config.toml
dataset = "regions of photos with short descriptions (Visual Genome)"
color_jitter = 0.1
mask_ratio = 0.6
encoder_norm_position = "pre"
encoder_head_dim = 64
encoder_parallel_block = false
encoder_moe = "expert_choice"
encoder_shared_expert = false
encoder_patch_size = [4, 4]
encoder_width = 320
encoder_positions = "learned"
beta2 = 0.99
steps = 14800
lr_schedule = "linear"
Rows from expert 3 of block 5 of the encoder, named by matrix and row number. Rows with one number belong to one neuron. Each number is 128 + 24 x the weight over its row's rms, rounded and kept within 0 to 255. All counts start at 0. Numbers have three digits each. After the name is the row's rms in percent of the matrix's.
# up: expert up (encoder.blocks.5.mlp.up, 4x160x320), inputs 0-106
# down: expert down (encoder.blocks.5.mlp.down, 4x320x160, transposed), outputs 0-106
up.31 093:111086088110120154107032131091115122147121136122142112125121103140091148163130136106142169127098106158137156092064156114120102131102127134139131130138092127127095128111099122117146141123076125173148109121154146156129099107091114083133141147111123143120130115106108134139125105073123091146124142155093121129109142117085109
down.31 096:145092145158118126151110134156124124136132144147081156137084171108127132140138085127133120152132090132103082142115082127125135100141108105129137117110154136159137086155189121117095095155156082124106103106109094110145179164149135194125150111165129090073103176141156105091118160139140151096068132104126146133133102130151129
up.32 120:104128136159149119121099114103125151127114104155076093137130158115131147105135105125105124136157147158161117160153156154130124125154129109129085098143129102122155096158078127101106095118092079101134116171166140178092126128131139080167153144160163137134150174134110105142132128118101074097100106180148116135114121124140144
down.32 117:142134129099120151128116138114120091146147105126174138146136039140142123143126162136134182136128136181123114096107115121124166096144123144133190115095140124101136158098113125126130130122159165160130165118164159066141131134148134157118133086154154130109105078083120156105173118139186123171145113117155134144112135125109126
up.33 108:065133149124122130148155144148109138139132083135114159121158177112122134147123141128122147138145140144138124133148133074117162104102115118101151127162122138126127084122105153118134111125094134123132115094092111142048119144157130135160154125113083113134094163172136112096159143121168161160150102149144128145129098111120102
down.33 105:177134118131142117127137066121145180095148104127154102131199104148136118106129132172121107127123134140083095139146140162152127137153121150145141126140112115127131173151136125133124139132102165106118120180122121098105151137113123114099087122155117155123141126157137108143145129114051077111171128134144126120109110124145164
up.34 071:088125144132110083136088112117096108153113084094090099119107127088089120102118122082128127120098132132111127134122103136101149146096148181080138123135108108117105080101151158106120128106114112145115085110150100129109146138125094114124103107128124078095125107105153137098139136100150098134132120129120088066107093139121129
down.34 075:166138117129105134144150153102130137127109154104104117149089118145127080134156123136130156121104092141124155151162144124150078128123126096170102112150168149132150102104123130149106121112118099194113147136087131142111088102136118109138147154100101144139169134145122168185135141144144127116127174087147124128124146140090090
up.35 106:173123072145129150088113156137141168109118138101153095139099103109145126135145105145104109131120144125125091129145141120147116144147151111091084151116150138119137125122149111109127155133141134114165130168131143119115150093058102077077140132087105119146089117075140133198120123149154132105127164147131106123146136116140127
down.35 099:126129157126144153148126164109112077103131126155100141158191101108083147130112137127141126130109136137124124135129102134092099082164124166129134141137107115154102084134158140113143150083118162155109113119131108174146120137106111138108112141134096124155114083101177137160140101073102139165103149165139145113075084123102105
up.36 120:164129144099123159137131064137125099140141151155124070134110153115112142151127183143119144078138166109108122137110132118100135121117091137129102120120147131154121092178099133097129106110092077109175109137163110177112105128145147100144100148103161181100097156121058115146115102127160085161103115118140099159134169094122114
down.36 113:167134170141113136126194159126126139108115155134098124166139117075128124095121144156126161130134125147180104102167087153123137125166160100121134104121161137114150120173122110146108112120104096163124120103140092084123119143111107128198170135126157107124125163105153116109146147117106105142117131114122112148118137120129123
up.37 095:086125104145114179166134145152153148087124102106136142138142103128107139127129118117105133119128139191110119109105131113127104132148108094142146135148105143139148109152111098149131122148160165122116116132084107115163116126085139155150075109168094121149100117142155107112118129150164152128138150098142149122118122162152122
down.37 094:138118134137110131141139162121129146132120102117171162099135107150118124150153094131139140113131146143143096110118120171148141185137167157104141155135117129098113134117124105127060119140094110109104116115135126117124153126135119178130111135123120110140124088122161084185122122141127163144131141100149114151126134131193119
up.38 105:082099149105107157135089058130115113091078142125124114128140180079135159129117132113124174115101138124135092138103123117116102146117136109135141096121129126132112145113150127137142093133089133080142095115126093109150143132149124116100106132111093121100139108155152138081098153114140132133113158085096128118150162137108107
down.38 101:091138117112121148121105148119100116107122153113124102102100131070112154127095138130161152129150118140111142160084119151110137105109128121132145121084137084134094160084154107139115088118100145117136140122111118165134143153114155206074082158171107133198142105166107118159108136148141097144108125091104160137151150102078123
up.39 093:111113094120161156094096153110127114136106101152126124098150127120111135095126146117112107123110110109115119121140091063139112115116192122123110148120067100125108127152135128129135161079092112116129141144152120144095112111097116075106118133140118118107077106100142140154126118095130091167061120186112100156123157123124109
down.39 098:148097108073132137134153131115157133125111152169137125130125103167146144155156113128129120148101121144136152113164184144111108149124118116134139148143137117166140179049099090132176168161174131095113126145134125106133129099147138118164096099131133163164141162139133109097111116119144133108155132109123104165150150156176138
up.40 098:150097103130098164099084132086139141154131127080101098138137125130126106178137123155141170132133142141144112154105131113130139122127150091146157099058078107122119145130075092134134140125104147125152144105135056093173089123065085146144157125103144153157146108099117132132127122121089091143156132127117114118122134143142108
down.40 101:125126139100173135133123133131096121147127102156105127133094146130119184122102121121114127133135115134116129119143148102121114120189109140107147168130112140125121116164116146087157114134148130160094113131128134125129110145099122070142103137146127168138076180129141145123112129127193116121039138143118130103121137146128134
up.41 085:154124149102141150094083108085101094134122123088125113153156153116108139090092130101142095095120148125071130134173086082084150084123115147141125118126113128152112136172122145090094101107128066126115134126123102116074122118146091142110108114117125154125110117118101121103093074092146117163119111195137128142117154132122122
down.41 087:109163192110152100127155107130143148115158105127177130138142132113141130094117167075097145139115104129119150123084152156162110133141130097106142128162154115112161140127127117114141140168104129128130166155143133149118121082135101108136092158086176137149155159105110120147096117128138112121129151155166150122095123132150110
up.42 103:116137126111137140150145139131122138117125148096112103107109131123093128162104120103109133138096102101136104115133084060119118074134121095160111087130148153175132076125122129103152129103103167120140108126110139155140122138124130147086176087140121093172124133073103177099103111142134160146103103117099093162127110123064120
down.42 103:168129123134149126134058098133148117102118103140111147132103157048143120130143107153143161119130098135101134138123153162127144165139132161126125107132138147104098134090134130115142119170105111120141118095136139133091143123123122174119078117141134139139106124137135124138143117130167146170134157089111098087165127156183137
up.43 105:132099111141101115107097158152135134088114150122110105138150115134138111129124113125147101172122091160098152127130137131128176132110105109127104127112126165114131131065122147116121127135144105144134118101123130136100139116108110137092161098117109130166122103156159164168155121118109118075138136116101165075110107138124062
down.43 103:139153132155159138155122156147084070117124138135104142109143090117115174116105133121117118139134091157124120079141104085127102065150125182130097101123141143158122099157106160117142127071164174163097159130145131077127110134116126128108134094161105120105110107155127143128164112127122134167076126158127122169086121098095123
up.44 095:140137093115167149111133153136127135159112129092107109166129099111095152110121112109105118107130083111123109128138077045102118084077124117112086139116121150134088095081097122136128105127105142099129127105102093123121110125124139115097144103169075093117090136139127157110114130156116142160084121158117081121118159109137103
down.44 098:086158147160158136129141129119085057137124106145083122107099160157109139102094125130156101134171126100135125166166105140100150062106118165097108089118117139110144097131117134136128146129141091158082122096099089124143137178157134103106121114131124121111096118159146107085122160138170164175095054131126123154056131119130125
up.45 114:119132125133156159112116087097128097151143123081142114148113115100111117159138177116116128108122158108135108134085105125081112122127130139130163138090101091168135120168121105135101121085083125152116118112116139142129086138130123100129120144101095109113115094081082134136094117134143135191112102146119058199136144130084146
down.45 110:104114146170146089130165163149136144097145174118145135086151109118106099121143119137121130123142097170128128114173123089144158119170162123090145143138166151115119111169111129161100109105142120104093099107135097106113153119131136164117127119095102146120117094118214101147115121079127086125153141139125125101105116105173134
up.46 080:110131117120123106107128130132126117129127133141105099126061101110132124172126119139123136124147135093109143134154153120148117134137103076078096102134191133151160100121138133105138130087133114135145102168137156100091102125132127116146146112111161128127117167125097089139127138104156144101111135136139081118139154107128127
down.46 084:117134118128076144139162166179111129134094114115095106140118163109147151155082174103148145132123117134109124126105109126081137118111117187119104124162125192100055122105156141112132085141125131171179103139129125135165110124134099111061104128107132118124166150120119119123124123156139098097113108113133124128154132147103162
up.47 053:142122125122127130091104108115123094114098152116110117144118134109108121143146116113095128139147106132127137104131160090139130126134146116100136111091160118097128108117134091083119121144063108137110152116098125114116075077110069112116109143132152094154148113116108120120101116130125115119115139122130107131102098129097100
down.47 053:091110133157113099123126120127156126166148122161097118122102152111170137149132092129140126160111128122139152129171151166140130121111121142083112124139124135145133135137125138119100092177172131151138132126131125159086147148157082145125069091133140118129146165138134109097176184147143122079128114123147138067108105095189154
up.48 096:102128116123151123097118114165140135149167134141125112138170138113147145104159174120128106103128146139125118118114098138110096150109157149117119116141094133140136105166075104106097124134081125098157124097160134099119163110114103148104085168166125145121131145082105120148154093126120062110122097104126169129124129119154159
down.48 104:157136119113147119116109096131135160164144105143124151097105126137132124127147126130148116137114139123113113104120132184128105195067087147118135100167100135142151111200153112112103158130159048167150121124136155158141135123152131101129171141154141122092111141088118125122138098145150110094122122110158172117129133156137109
up.49 056:140106148114147127113091096148082126097120091114104141092097135092115096080079118111108101109147097121127118112109101108103101095120140112080130128126119085108084115129105128090122115128117098130089125122110100110123088112111097054106095105117120140142109105111152096113110133112129138108099122122086126117118127103076138
down.49 055:112095117119100125118107123116111070176093137114156137112102167119136128128119125081134122114149156165133130135106149167115115101144116138178134149103119094096116142095139113142175132112108146181107121131126112088133112153107145148162079101113118139126145162094158141112119114124144174149090148157084096159166157157112124
up.50 059:114146139131146082118086127134104125101114124135085109132073140092114121112089115107093113137124112145104126139114120110110114064133115139102138109135118127104101084125124149106110102102129119106115129138133082107093133101122106067109104157123077107103104131109120141136100115109133100099113117121106113089111114074106098
down.50 060:169147143136123146093098163168140125137137158151156173173167178110112129151139120168106166158128165148142134135144119162098150135114104109107119106060126140119139133127109168115099115123137148121130143113111112108142138091147140162142139134109103117116128103143138143110179140154190081129134126111106104135162115102123108
up.51 064:116126163133150128147091104115129119080113132141121142115108103124101148137089114130131135089130127124136150148110099117140116094146112128111123115161121108123147138110161143120128132110127136119097154147154097125101107128082102121131104127121085088147108096106149175099105109130132167157104106183110094143108117119121102
down.51 066:139142134185153143139117082109111107104123134096110106169128128122126099120143135128092141138133152122102098102187103140121145133157156135127123162131144147168125159105118133118094144110136160133115142178145114173156172130117116158135142146145137083158106101120137169182127102128075120127090144115159122124083146132118118
up.52 112:146132173151162130118137110149163138118212141064169150119098075137111109140138164102131140153137119124102143136174136120134093143104115116115169150152161129146143135118146133099114163146135115158095174127095146177132125106114123150082079094158117160145141125142143165131123108132127121136156141106124115102099130135124124
down.52 106:137128099131179119137117150107121142137175117080167160150134067155087107138103116123118153117126123147079140126174180183110106136091137142147174151078134107130125153097129148116121211174124153146112153120144175090134132127109147107089141109142123098129128104088132133153136117127117129139156141123138110109109101114154156
up.53 097:115122162039090085162114131138083158079054135157115116096113113105147145117098084099114084115116128129159148138088148127103129108113122156131073124160137119094120096104156137141161163137143104120108129123135126077123147150139118099135167128115153132160103121141117138144103136104101147121064113147104192146134124120129091
down.53 102:125128165146115113100115157129081109159110105146126096141107174095134138086131124164130100126145152153149165132155107152106122131133115138147107128141125132103099120130136186144164129158092117123093102161115146120141129139099133102094109160105127142110114135133134097144120130078130093101105138126127140114152124152166132
up.54 098:135144133120138085121101094174121145112122137119122129167104177159141164059098144082116138146128133148143105100113146105137120129157099146098120103177164140115145128082091130072116145147128089090111157176155075096114147092136122104114137102149160100126133118129121138132129121098110149089141115139141158083113102141119109
down.54 101:128128121127115134118199095137145126148132185146156151152141148138116120115137167138123109123123149145129125143162110128109153131169127095144136165132155093147144133149090108150076121125172088111093127146156156099117142119148116138130094131156145081123135179121150097179103155158159110115131110096148102131134142157155121
up.55 116:144122127080117152139128126102121087151144079154148156076087089062130099107146094087127136146145134111116150122130150154121110133119135162111152103148119136139119137139098136140125091120145069112140108075159147102160113152154123108140117051127151136153105127111139105166131116150112155153117112056148123135097150109138117
down.55 114:099131150128101132144120094136114135134089173092119122129125121110104161150101136123152095081091113138153151138109141164124095126120185134127078130121158122117099149108146108135165127139110135137137129092163151135146152154136133104088123116145100104199162130146154106088096131123179093149134123151110106149123142124072136
up.56 108:142129142101156148077117101128138109149114138104107122142126114100095110096137116101140122121143112104122117149119120112156150108105117129112118134105127140120129088131142107133079107066128086070131154073105135149116152109129107100094117086156110053117122112132140104103145097123134098105116129142117152105111107074165140
down.56 113:176147121110118150114113132109132102118130116143133156144157112138100134139097141146110099153113126153121149151102132121120099099109113143137151086172127140115153136104128153122148127127152136177101110122115085135127117118143118108158114156115139157175127120146130132140132122133137127185138139118149118158130104177132144
up.57 037:126107145139122133104090102095093119101118106089112123143103138115118128117101121120098096121095120112143096106108096107093142094077111110083105114126132119131090110125107129114112119085121135125098121133130100106117154116095105085092094126153121123110074137128133126107127102118125122137114146168126120102101135102117130
down.57 040:131124159130145143139119153145157119097140157129150149134137125120086094124138180147153154160136134123127130101116133157140132128132136078136184109134158176110164134127105123138124126126119120114113151072149146164129130131136126136157165108161123106124101121154135089129112134105099152119118135132085161128066111115112125
up.58 107:087121144138165138122096140096122143143138128153129116099107088143118161168135118118134127128096105105144111115126125148138095128139200148111112127182051081128113152144140114135082153125078132183127148133116101119138152117076116103122105126138126155138137116106138177082133183122076105113136118155089124154124161104116139
down.58 104:122122094132165140102125119090124121166107116107133090135130061158124127095125153115089137116127141123058104130136130116093135105150144093128140160107125092106137152192114152157163177151163144130101135148113108142130134161127153147185096095146144141136140138073140101112150136068155144106145141107140113106161122172156127
up.59 084:101127144116103144151121092112060130112094086106139138096126108096101139108092140095129092084116134110101118144123115120113123126181113134127130078141105162117080121139081142104106132049128075106104138127130130121106114170120126152156091079092141110136096176129113141084116145124169100130099098153150088148158133134100137
down.59 083:131150142125152133111172142138108134101144116136134144113117177118111146081135172090144148131178107124098135127144113124108085084191120150123122096116130123096119116139123151116111095123080109136148121122136130129200086142131130080143150118109140104130139155081117140108134176185147083100126094161128149150098098104090117
up.60 052:123096109117119142106061084124075115107111127109127137081070101117112121093118093108109087115148094136101127104146071127117113108099122147075120163127138121129109128109110142113121145119117090133110110102133079122074100133108112082094084113155123127073105071103098154125134113089105104091100128104089149116110106099151120
down.60 054:129144140169153098114088135144154114122100137129137149114119118128122123162104124133131094150130094100120154120102144095115133134129133123152117128138180150154082080125150180134137083151095131095143145145182135085109134094163123130128146086106142138127134143132149124108130147149111117120135122119158128108118176092100111
up.61 038:127122115099125122079111146095103114113110118139127126124105125101099114164094099103139118137144131136128147117105093094112133092059122094110153096127107092131112102086119140136165102122113121128137098123135098100123134117093075121077102109126098140139127115111138086138146109101101152137109105114117136122140125127117089
down.61 043:115106137207117152144102130107067128078096151109120122086130152114124163093070081111128122110108138146104086137129104106125110095104108140107158118134103149107090125109159153137115124149133139118141141146083158138103127154133148133139151113138102110110112129128133161121125160137094181133105111154126129109147128133105135
up.62 110:117126129135142146101100140088140107125109115171118153125120101119135139103113140133112061139149110102138099123189163118151139121137094160125112109154150118155126139121116128116187090133152104078133145166140112088145151105105096113130101098146113137111116107125184097123145140155114183136132127112155082099130116121135127
down.62 105:128129114136069126150134123188090169100154129071112070154147151096101123144128078110150174114130138159085146144083107136115165134108140122137180136106163135076138138093143130156084123140115139138095101112104129170126129131124142127076147140109131139149126120131113141120083122109150134118144117138083177131090108176135169
up.63 108:121124095138093159078091102153143157130120150079111121146156099130132101102146156091136091116105129147129118118098117054129168129108155101159142115150121133152093104082091105099075098069164102090166091134156125140124122093125099113115081103154133144162116150110138091119110161147162090097155131127145072084156079150155128
down.63 107:131137133120182151126133114082118087127112130165106144141179125103090151112142131149104135120145108121117150119143093142126084108128129167130130151163103134129125131136182158119118143115095127152087158122126108150117121116106138108138104133130116138141147075145158178159120126120109199182093127138137155155103174119092129
up.64 102:155120075129135170081121121112119125156122124078122160159147100143089115111137162103148145110113102128111121104090103069134119122109139097143128150140123136153081141110093106091082132043135138114146140177129162149097094124126135126127094102129116097151146115152131096113127119118167075125143122153117068096135104143078132
down.64 102:099131192128124140124108108133152084097147125161113156089084138104128127151162127134110173147137140115171118133096113150122092132120120161117137131130085137164128135151190140123158139176100092172146120097126129133172143109113123159115134145144113135139144113145127169156111143128062150151074107104138161145088173103107132
up.65 105:137131152077094176165145142123098084096092120147126073148095121084097170117109126132105109164111087092123131130110141140136129112158142172106119110110130118098131125127115134141152131141125125159085108076131145106145112162134144125127119095131144114152094158162146101052108151112154140151095128132096158146105117130089111
down.65 110:144142132116116128150151131164158134122141085154158128129130101147132110123126145116145160137132121122126128118148133136139136148141115134133123133133198132118153103119147129125172113111120158155120133150136147091101125120130118097132130132091171101101090127118108121118102138121137135114098119163150096117120140106104108
up.66 108:108116153171144118112112149107138137091143122050139165095134069101088072123135133111106099135144096135135140136122108145131098121123136124120128162102170147128125098091166120140102160109140145144073140089085104095131108117104095139127144104119111093176141075114149153085135123123106137115154132131092095135098110123082123
down.66 114:111133109112138116110100140125091126172155115136110116122108150170154194131111110130163127124106157101127146108149147149106113106100110146126104145126069109133076142125063150064151130138121097139143120156144164101132115131134151145112144152144092123102086143107079103167120094137150104117090108130139143131159145112145132
up.67 105:147111129114160100104111127134099147123121092118140154109130126117120074138146132139140129126147126086069122147098162128142110134091132116129117114122159139135125098106160111119116116111165128080118113139122144117127152139125136127127089136144098125046128153145144090159125091085126103096070157107138117136123149136100096
down.67 108:118122105118145162133133120099160138115154142133159149126112144117130135083124132108107148116136100139135123116127123136127148143157113104131145102149080116130100140149126082108144087141119124103106132095135078141163130123125145153112128127174123108168130122117127138071083145149131142132132146144104117171131170104110154
up.68 108:110042104162097121110091084133100130103098128122153112079096129074158078129161116125118136124123151128111122139097101125100126153135140109109150156116136112128110074116138121133121137094143098178121071107132120157111120166136158125129112112140107119117100100088148150098136139109122107098128170104100107116143111121159140
down.68 117:169134134064132135122129127086150124156133132091093134180142106150078143120092160140155124119120099146123178112120128098129148072119121085113106136153117134110118149073117158090155101119095143088131146135148163132124099111159136143146130112141145096127212122167109097122106128112147113156132109145154109116115130154120150
up.69 097:142101164136153174145159158115114067163102109124147146138113134098119162109132110128129124151127123122091141118108100095117055120137114148117106121109129100160112161139142133112124160136128150131076130128085127146170081153078144113149080106108109141148111109112152099118118144155153120175078115133088094143119162151090134
down.69 103:155135108148120127132134147135100126187102144122099147144109128133089170122126144117136127090152135143149087139163171127100135126160163129118102124143129141130114134126135124130098151123129134107125134087113097085095124135132112113130174150099115112128110113145105129137108103115122132111107159129143094112132189097125081
up.70 118:143133145138165152139145096139099072127141119132112110108107154087120148163137146128139139118115139112125105134130087103111106110121104155135118123129137120167134093142114130101120116105131149100129125119088093152147060174158145100133069118166082114125117109101105114128144090165158118145112101093113103157126123067155131
down.70 117:128132132138180173097135109121107128164116107102121111108137116080127107130137125156123119148125115132116137096147071163091094134104152115127153128106107105196131085176127123134085120091120170178144123119118119140156142143129125127148183126152112096114135068109139129116139140155136118141115128075137111162156126141093124
up.71 053:096117115112125150131092106099098095119098123115109113128102149112107143119098111095114102140129104115113148128151123091104122073083115139071100088144119095106090117112109155100099131096119119138094116097130073124133093133107093074095125111135085119096099128113108138127114116100110130121100117134086090085087099118124115
down.71 051:146147142108095174146139092120162097120156140107154153122168117151109141079090094118106149137150103137118129156095068091146116114109098105082177134154147137122150142116138145159141143123125124117125115157155097141131142139129131130101111147125155120117176104130165117129115114121139155131117145140182170112100113151092162
up.72 093:128140136139127142097142126123141086118128184134076142121076141094127116152119104134118116158118120067102138138146129123135112087114102109109088127118164136148136089136141135106154088126139111103143119134133106087109090106158097118094137110145092080133098156169122102121096111121156092085092121127131124108116117093136106
down.72 104:127135108107118136098092144130127153152131117085129097130079123118102084131139147107153157143128105112130129139121155125115111186125130169110149131085140170144146104130123126143155146126148147138112139095142106146139134107120100176109152136105166115101128155140143168103101127121097082127099157117147149137127152153124128
up.73 104:150158145132158111098106152162135147112132111135111089134150129126126166114117132085116101109112138111098100147114094133145106114140165116128102176146122155074146109133152110127159147119111095109156161136111132112130137095133077106117115136178130111114109149074118106133140104159166136076101089151143163130106133120141092
down.73 104:134122130171179099131146149140129121129157107133147132101120167133141135154130124123092152137121141105155092180159123098117109175109132109119118117093129141146135123112120118165118103190149090101135124115101128152128129123119112175129139135181137113132150139128129103157134114136094127152152141130111139107137173107086076
up.74 106:124118128124179116093115064060114106168132105134143125162119094152121109103123118154148141135162121118098102126134160130148108125109125147118089113154140102108169163146095138089119123127140120108082163164121149145074107117093112118117168175141154123126122122130132123152142104125138129142137129119155149143078120182137133
down.74 105:120121105159110149136154092147120132081164084109154141129144108090119102121113109102121118123145127134131158144101149152142113105130151110146157161138130137116128129094155121137151164083068139117117114135138177144135111150151128106115065078092123148122128050086158134119079149157121143148154089134110129141119130114166149
up.75 112:117110119172144115103129115115136153126162132104134110137142125154130093176158150112123110091102171094087095155097105109102091138079127070171140128138083121108107125150128104111137126134120090107136099142124132135095127113142126144126114157185090082174143120107087085115122115123103086108144103135122106124131093139152132
down.75 111:085124163160181114094110145135167120105169108162098133105116116106123105129138109147096137125127114138159144150141092097134090128117127120111153114148137119143170126150111193159163119171158127149175108143131129151125110077153107169146131154146120130093128137126106122133091115113162144152116126145152126115127143120115151
up.76 082:092104125105150162130122085070091073095111141137124132128112139138122114120124114122144144132117134147138129158104146096107105117136140081141117092114096117122141097165105122119165091091127116134093110078156133142095103138086134059115123125126144130124095103139108083148074139134152134168101142119121108150097088114157127
down.76 089:120130127144092134119148102121145166152099155137105125118121131110125148148156124160138143120157075133136096134143148160111137107118141110104095160175120187111121163115098124112136069113099113105163111134138118128144124102125174123093134151138077097145111176124098143124140113128130130103096164104134117111121109123126118
up.77 108:162121136121138117107115114178123127117129152108147139123106178111135109136135120094099132131139146083131102143090079122103129158098079122114169145111133157155141126078143129133114115131129125093153124119120082121107122131156119152093138089151146078108127096084132122162126086138072134099130116099106181129130120108139102
down.77 103:122141147084141153144123128126081113110101139133097107109122118119133171109120119153124122113119120148133155101131161131116113078162136173111119130149141129097131118123127132125161100108148108171112147121117122117109116142108130071164141104166165122152157170166117147112131143099213147133089114157118136132128126148087142
up.78 120:130123151126125108140156156161169140118177134078134124145107140159138091165173134128118115084113133085084117137107161133123157135111120106128155130148113135118118096167123117120131078165095119088144110119124138102132132119188156126135107127112099119107140189135112050088126101145185127106155119083144112125145118138157138
down.78 114:149139131132171096144139128159178163141174149138133132106172133144120094142133188125119121126135111122131127137150082093136131176149123135111167146111134116193115074105121130123047108106173069085138115118151090169122128084186129179146093114171120144090144143127133102137119123107107104141179117144140079124135149123131116
up.79 118:069142136145157103119131124158136110156133144133124077170141089166152119150138128096134128126131146142083093100162148123117138136123142149113117151146138128156138109160096128110105050166134075110127127136117130107108139091149121135085143134136136150139078143118109102145108119121208148130119141101174124080146117151149124
down.79 110:160144173125118148158157112106119141123115160100098183171070140153142108104105129117137080103121118111166099124083129181125122127136145113121138126176151128145128123100151097145133149104099145146118129133164135079150123133108114134160120113116132129097153151107186133113089148102136143111101122126103081146121160095088145
up.80 100:120132114122161136137116133129146143143108158111139060075130111132097153125112154147157074110104071097152152136113134143138075117128164167134059114159108132085144146137128142134133111162112154170108139121117152108147128116071131082064120157131110162131141116108113090115110141115135102136111134160068112149096147139119130
down.80 101:100136106112161127165112130120136122168102123120136128109160116142141140144126148148160176123115148124130138118127157149111142155130150160130108170131135137106128113106148116129181122091093178123137184088119103091109136158130125104134156136145158150092151160096122134147121140160136124136135139145116135099119132101114107
up.81 112:103135136136145117155155134107114136121081140100093121114152138123135118150089110150132102106095115147109128110143125117119156083128175128122098144124149110090070125124164140115141114108102162107092137180126140130136140131068146120127110116137090153125155133136145145100139156139130113135142133163098066141156165150053180
down.81 107:152117114088102111146119129123112149091127099121148151114084104123125132110129128139158147093132135157145142148110162121122133160111139110132148115158112164136116151092108124138144129119122112133142128107147168116108108163139126124139111119140143093153123093145122050189144124123158129105140138078151142132129125116103110
up.82 112:091112154117107117141145137134124100067129119096118136111063144109132120148130137093091157165140141108132066145108097079136161129107094091129160070127134135162172122117132139127083127113132133059114087134149099140123107136178132140107142099108109077120104090180175176058150103153154137135134151110134147135106106098125122
down.82 114:135174123106158103161092111140125138096108098128140119119121083092167156112085084130136083112129083127112153109114127149135088100136117164144122176125120153113117150101157137093198093154130136118130163160151132128154118116122134168105078105208163162113165134146133082140133115109145131076119088124109179138117083148110165
up.83 059:140087131112099121096068122125079109070116121108118117114092142123086142137133101086083123156115108090090133144107114086094093123078143124128112095146128134099107114114140151129122091145100117138093083093131129121143137136131120098125092116131083143126111125137139137100093085048116105122105140160083145107104142094114111
down.83 061:055110136162130120125143087158100117133094114134149167093129158136120178088121120122116149080112092176104159157103101124113149122144100109121144144119156108119114126113072177099134178122113140118132113138105127134100176119132142146146157158156145098126146126137120141137100115100147161098106130163166167125167147117105165
up.84 096:135132101110138138084127196150157125131163164099163114165151123142102135150171141166118143146141136141169091135133102145128148151130106096154130113071133143120152144141141100137107127155140143111151155080095107074121124100110114138109172166083142105139126164140067152096167128146123086142136161132113133165136124119130092
down.84 093:141131162107098134131106155127123118129135135113122078154093141127107098172134116136158145142120169131132116110138169137144137138107103133126136102123129145150138138113095126118151111113149144113086110097114109149139113157116140187074155149138063130128097116126168130089155129148132093148127126043130114141108123164118116
up.85 095:137128114100125119116134140144141148135127148127108149129131112120106136134134113119121075118121096120135124097136133089152136140136147113146164189132119174133137144113148144147159125139111111107158133178109131078149115102153144110148118065107115130121131171102120136176150095131159166111132151139123178132135149134142112
down.85 099:121140134131132102121155167096115123177137152131139142132134123157133112110125113161141124143127124134071153109171131140115139116162148093125138091121119126153117168104113110126104069106133130142146151091159113135167093129121132155099135157178106159144138122126158093156137089169130132113128129073138120133113118136091089
up.86 103:133136090088136143126110073101142103070119109127168142127125105157125157109086147152143139121125139163135138152098131117120150110113074095121138150132135103125154141045121117109175141140119153109105129163144150134169129140127106120123091075120128161145115074122130151174127125143111140124118110121085130130147128120142147
down.86 104:125145138084115150142160118087105135090106150144120163135107154077153173111110125131155102098127158129167109172143127138121110117098123115131127092139136131137135187066132104104150091089101121106154106157151114131133103134135126121135111109139104121134136147090144116147110101096086106157119118114118127165151148119136111
up.87 103:148146145096147159158144127129097121124128110140144123157126120126087168068105147100150136121140115158137136118132117101134139094129112167149124058131131133135155158137160134127129142137127141169090150125154160161138129181124147109125114088139138147139146106153124126127151131144143149169082100124115132186116114154087123
down.87 099:155132102148107158146142070128099110110095100137120142128132127119136165105118193114125124130160136120101102091111145142125134105113138124115083115182120144159132138127103121122117113098123121103072144119111118102134111158133140066159132122112157103139123105147125182156090149110103192133090117134136109143132145127165123
up.88 099:135089093118093119130143078095133131082099099101129099164120161154118130098145145139111141139105084123119086097101123113133134103153085109130133123127103150111067158102131117107124098115128088112098080151134109114128122135152145132136120089146110071137133123139115141098135097115132147115133133110127128147127091109164153
down.88 103:097128139107158136111167108115109147129112117169110163118081120141114111124134130130126127121148132130133126151107111087120139140093121122143168135136116110158150127135132116143087098170166125127113135165100096109112138125104113116168094146134132162131168170110146119222080131104123170114077113115142110143173151144131124
up.89 103:158134101107108137119111093152113150146084160144128129118110161100127136134121146105137081137130115106103148128097115143094115112074087113137096087085143088157141117101136121134096125137104134122151140120178117104124151128138117105099128149108133137158134136182087164134112181161092122112094131121090095156147141127065084
down.89 104:060123095133138089114147154119079099135138134139132119075100128114141154147113085134149129110114105119146168131143189099102170068108127134139100126147120129119130123096120123107156095140140101130102138150113142106133116159093131129092135105117075142107152141148121147186135153143140123101142114084110145091128144110135107
up.90 100:142113146077048112155155163178154153088118125125115136154104125155137137132117098149152072134144129201126151158122175111134164139131087096118155126106138123090116116103120121115142161142151117123125092133140146120110127124160145151126093088122171152134128155166145065079109154139175102096157147099139172102152093127152122
down.90 102:169128073109079114114191153158145159135073124106122165132130134112136137115149149106131119132142101151156142128161110117147151159144132111105135109106172110099128119057106068111098155104147145136115151108117117103083140127128123139144132072113150157152149143144134124096127144120137126096158135128110118140179160165125111
up.91 107:148145119137096124138128123156131151095148152094137126132090113084120125103078163069115146113072140111084100121107103103099106086110117116188125123129118139147116119166127141109102142113125120134149098146112124125145107104103099125095089113110115134155128150097096111127103124126159125069094100117114125138124083167167124
down.91 107:079121112146131131126121141127162131092129098139168119074151132120159117129167088145125095103137168139157137112141161132115133179158160131109114147129122101160108115117136100131156109160151125103123114128146144157122167102131108151072114161100135135134090062147158131149118139101105128191127125104144102129156183121160131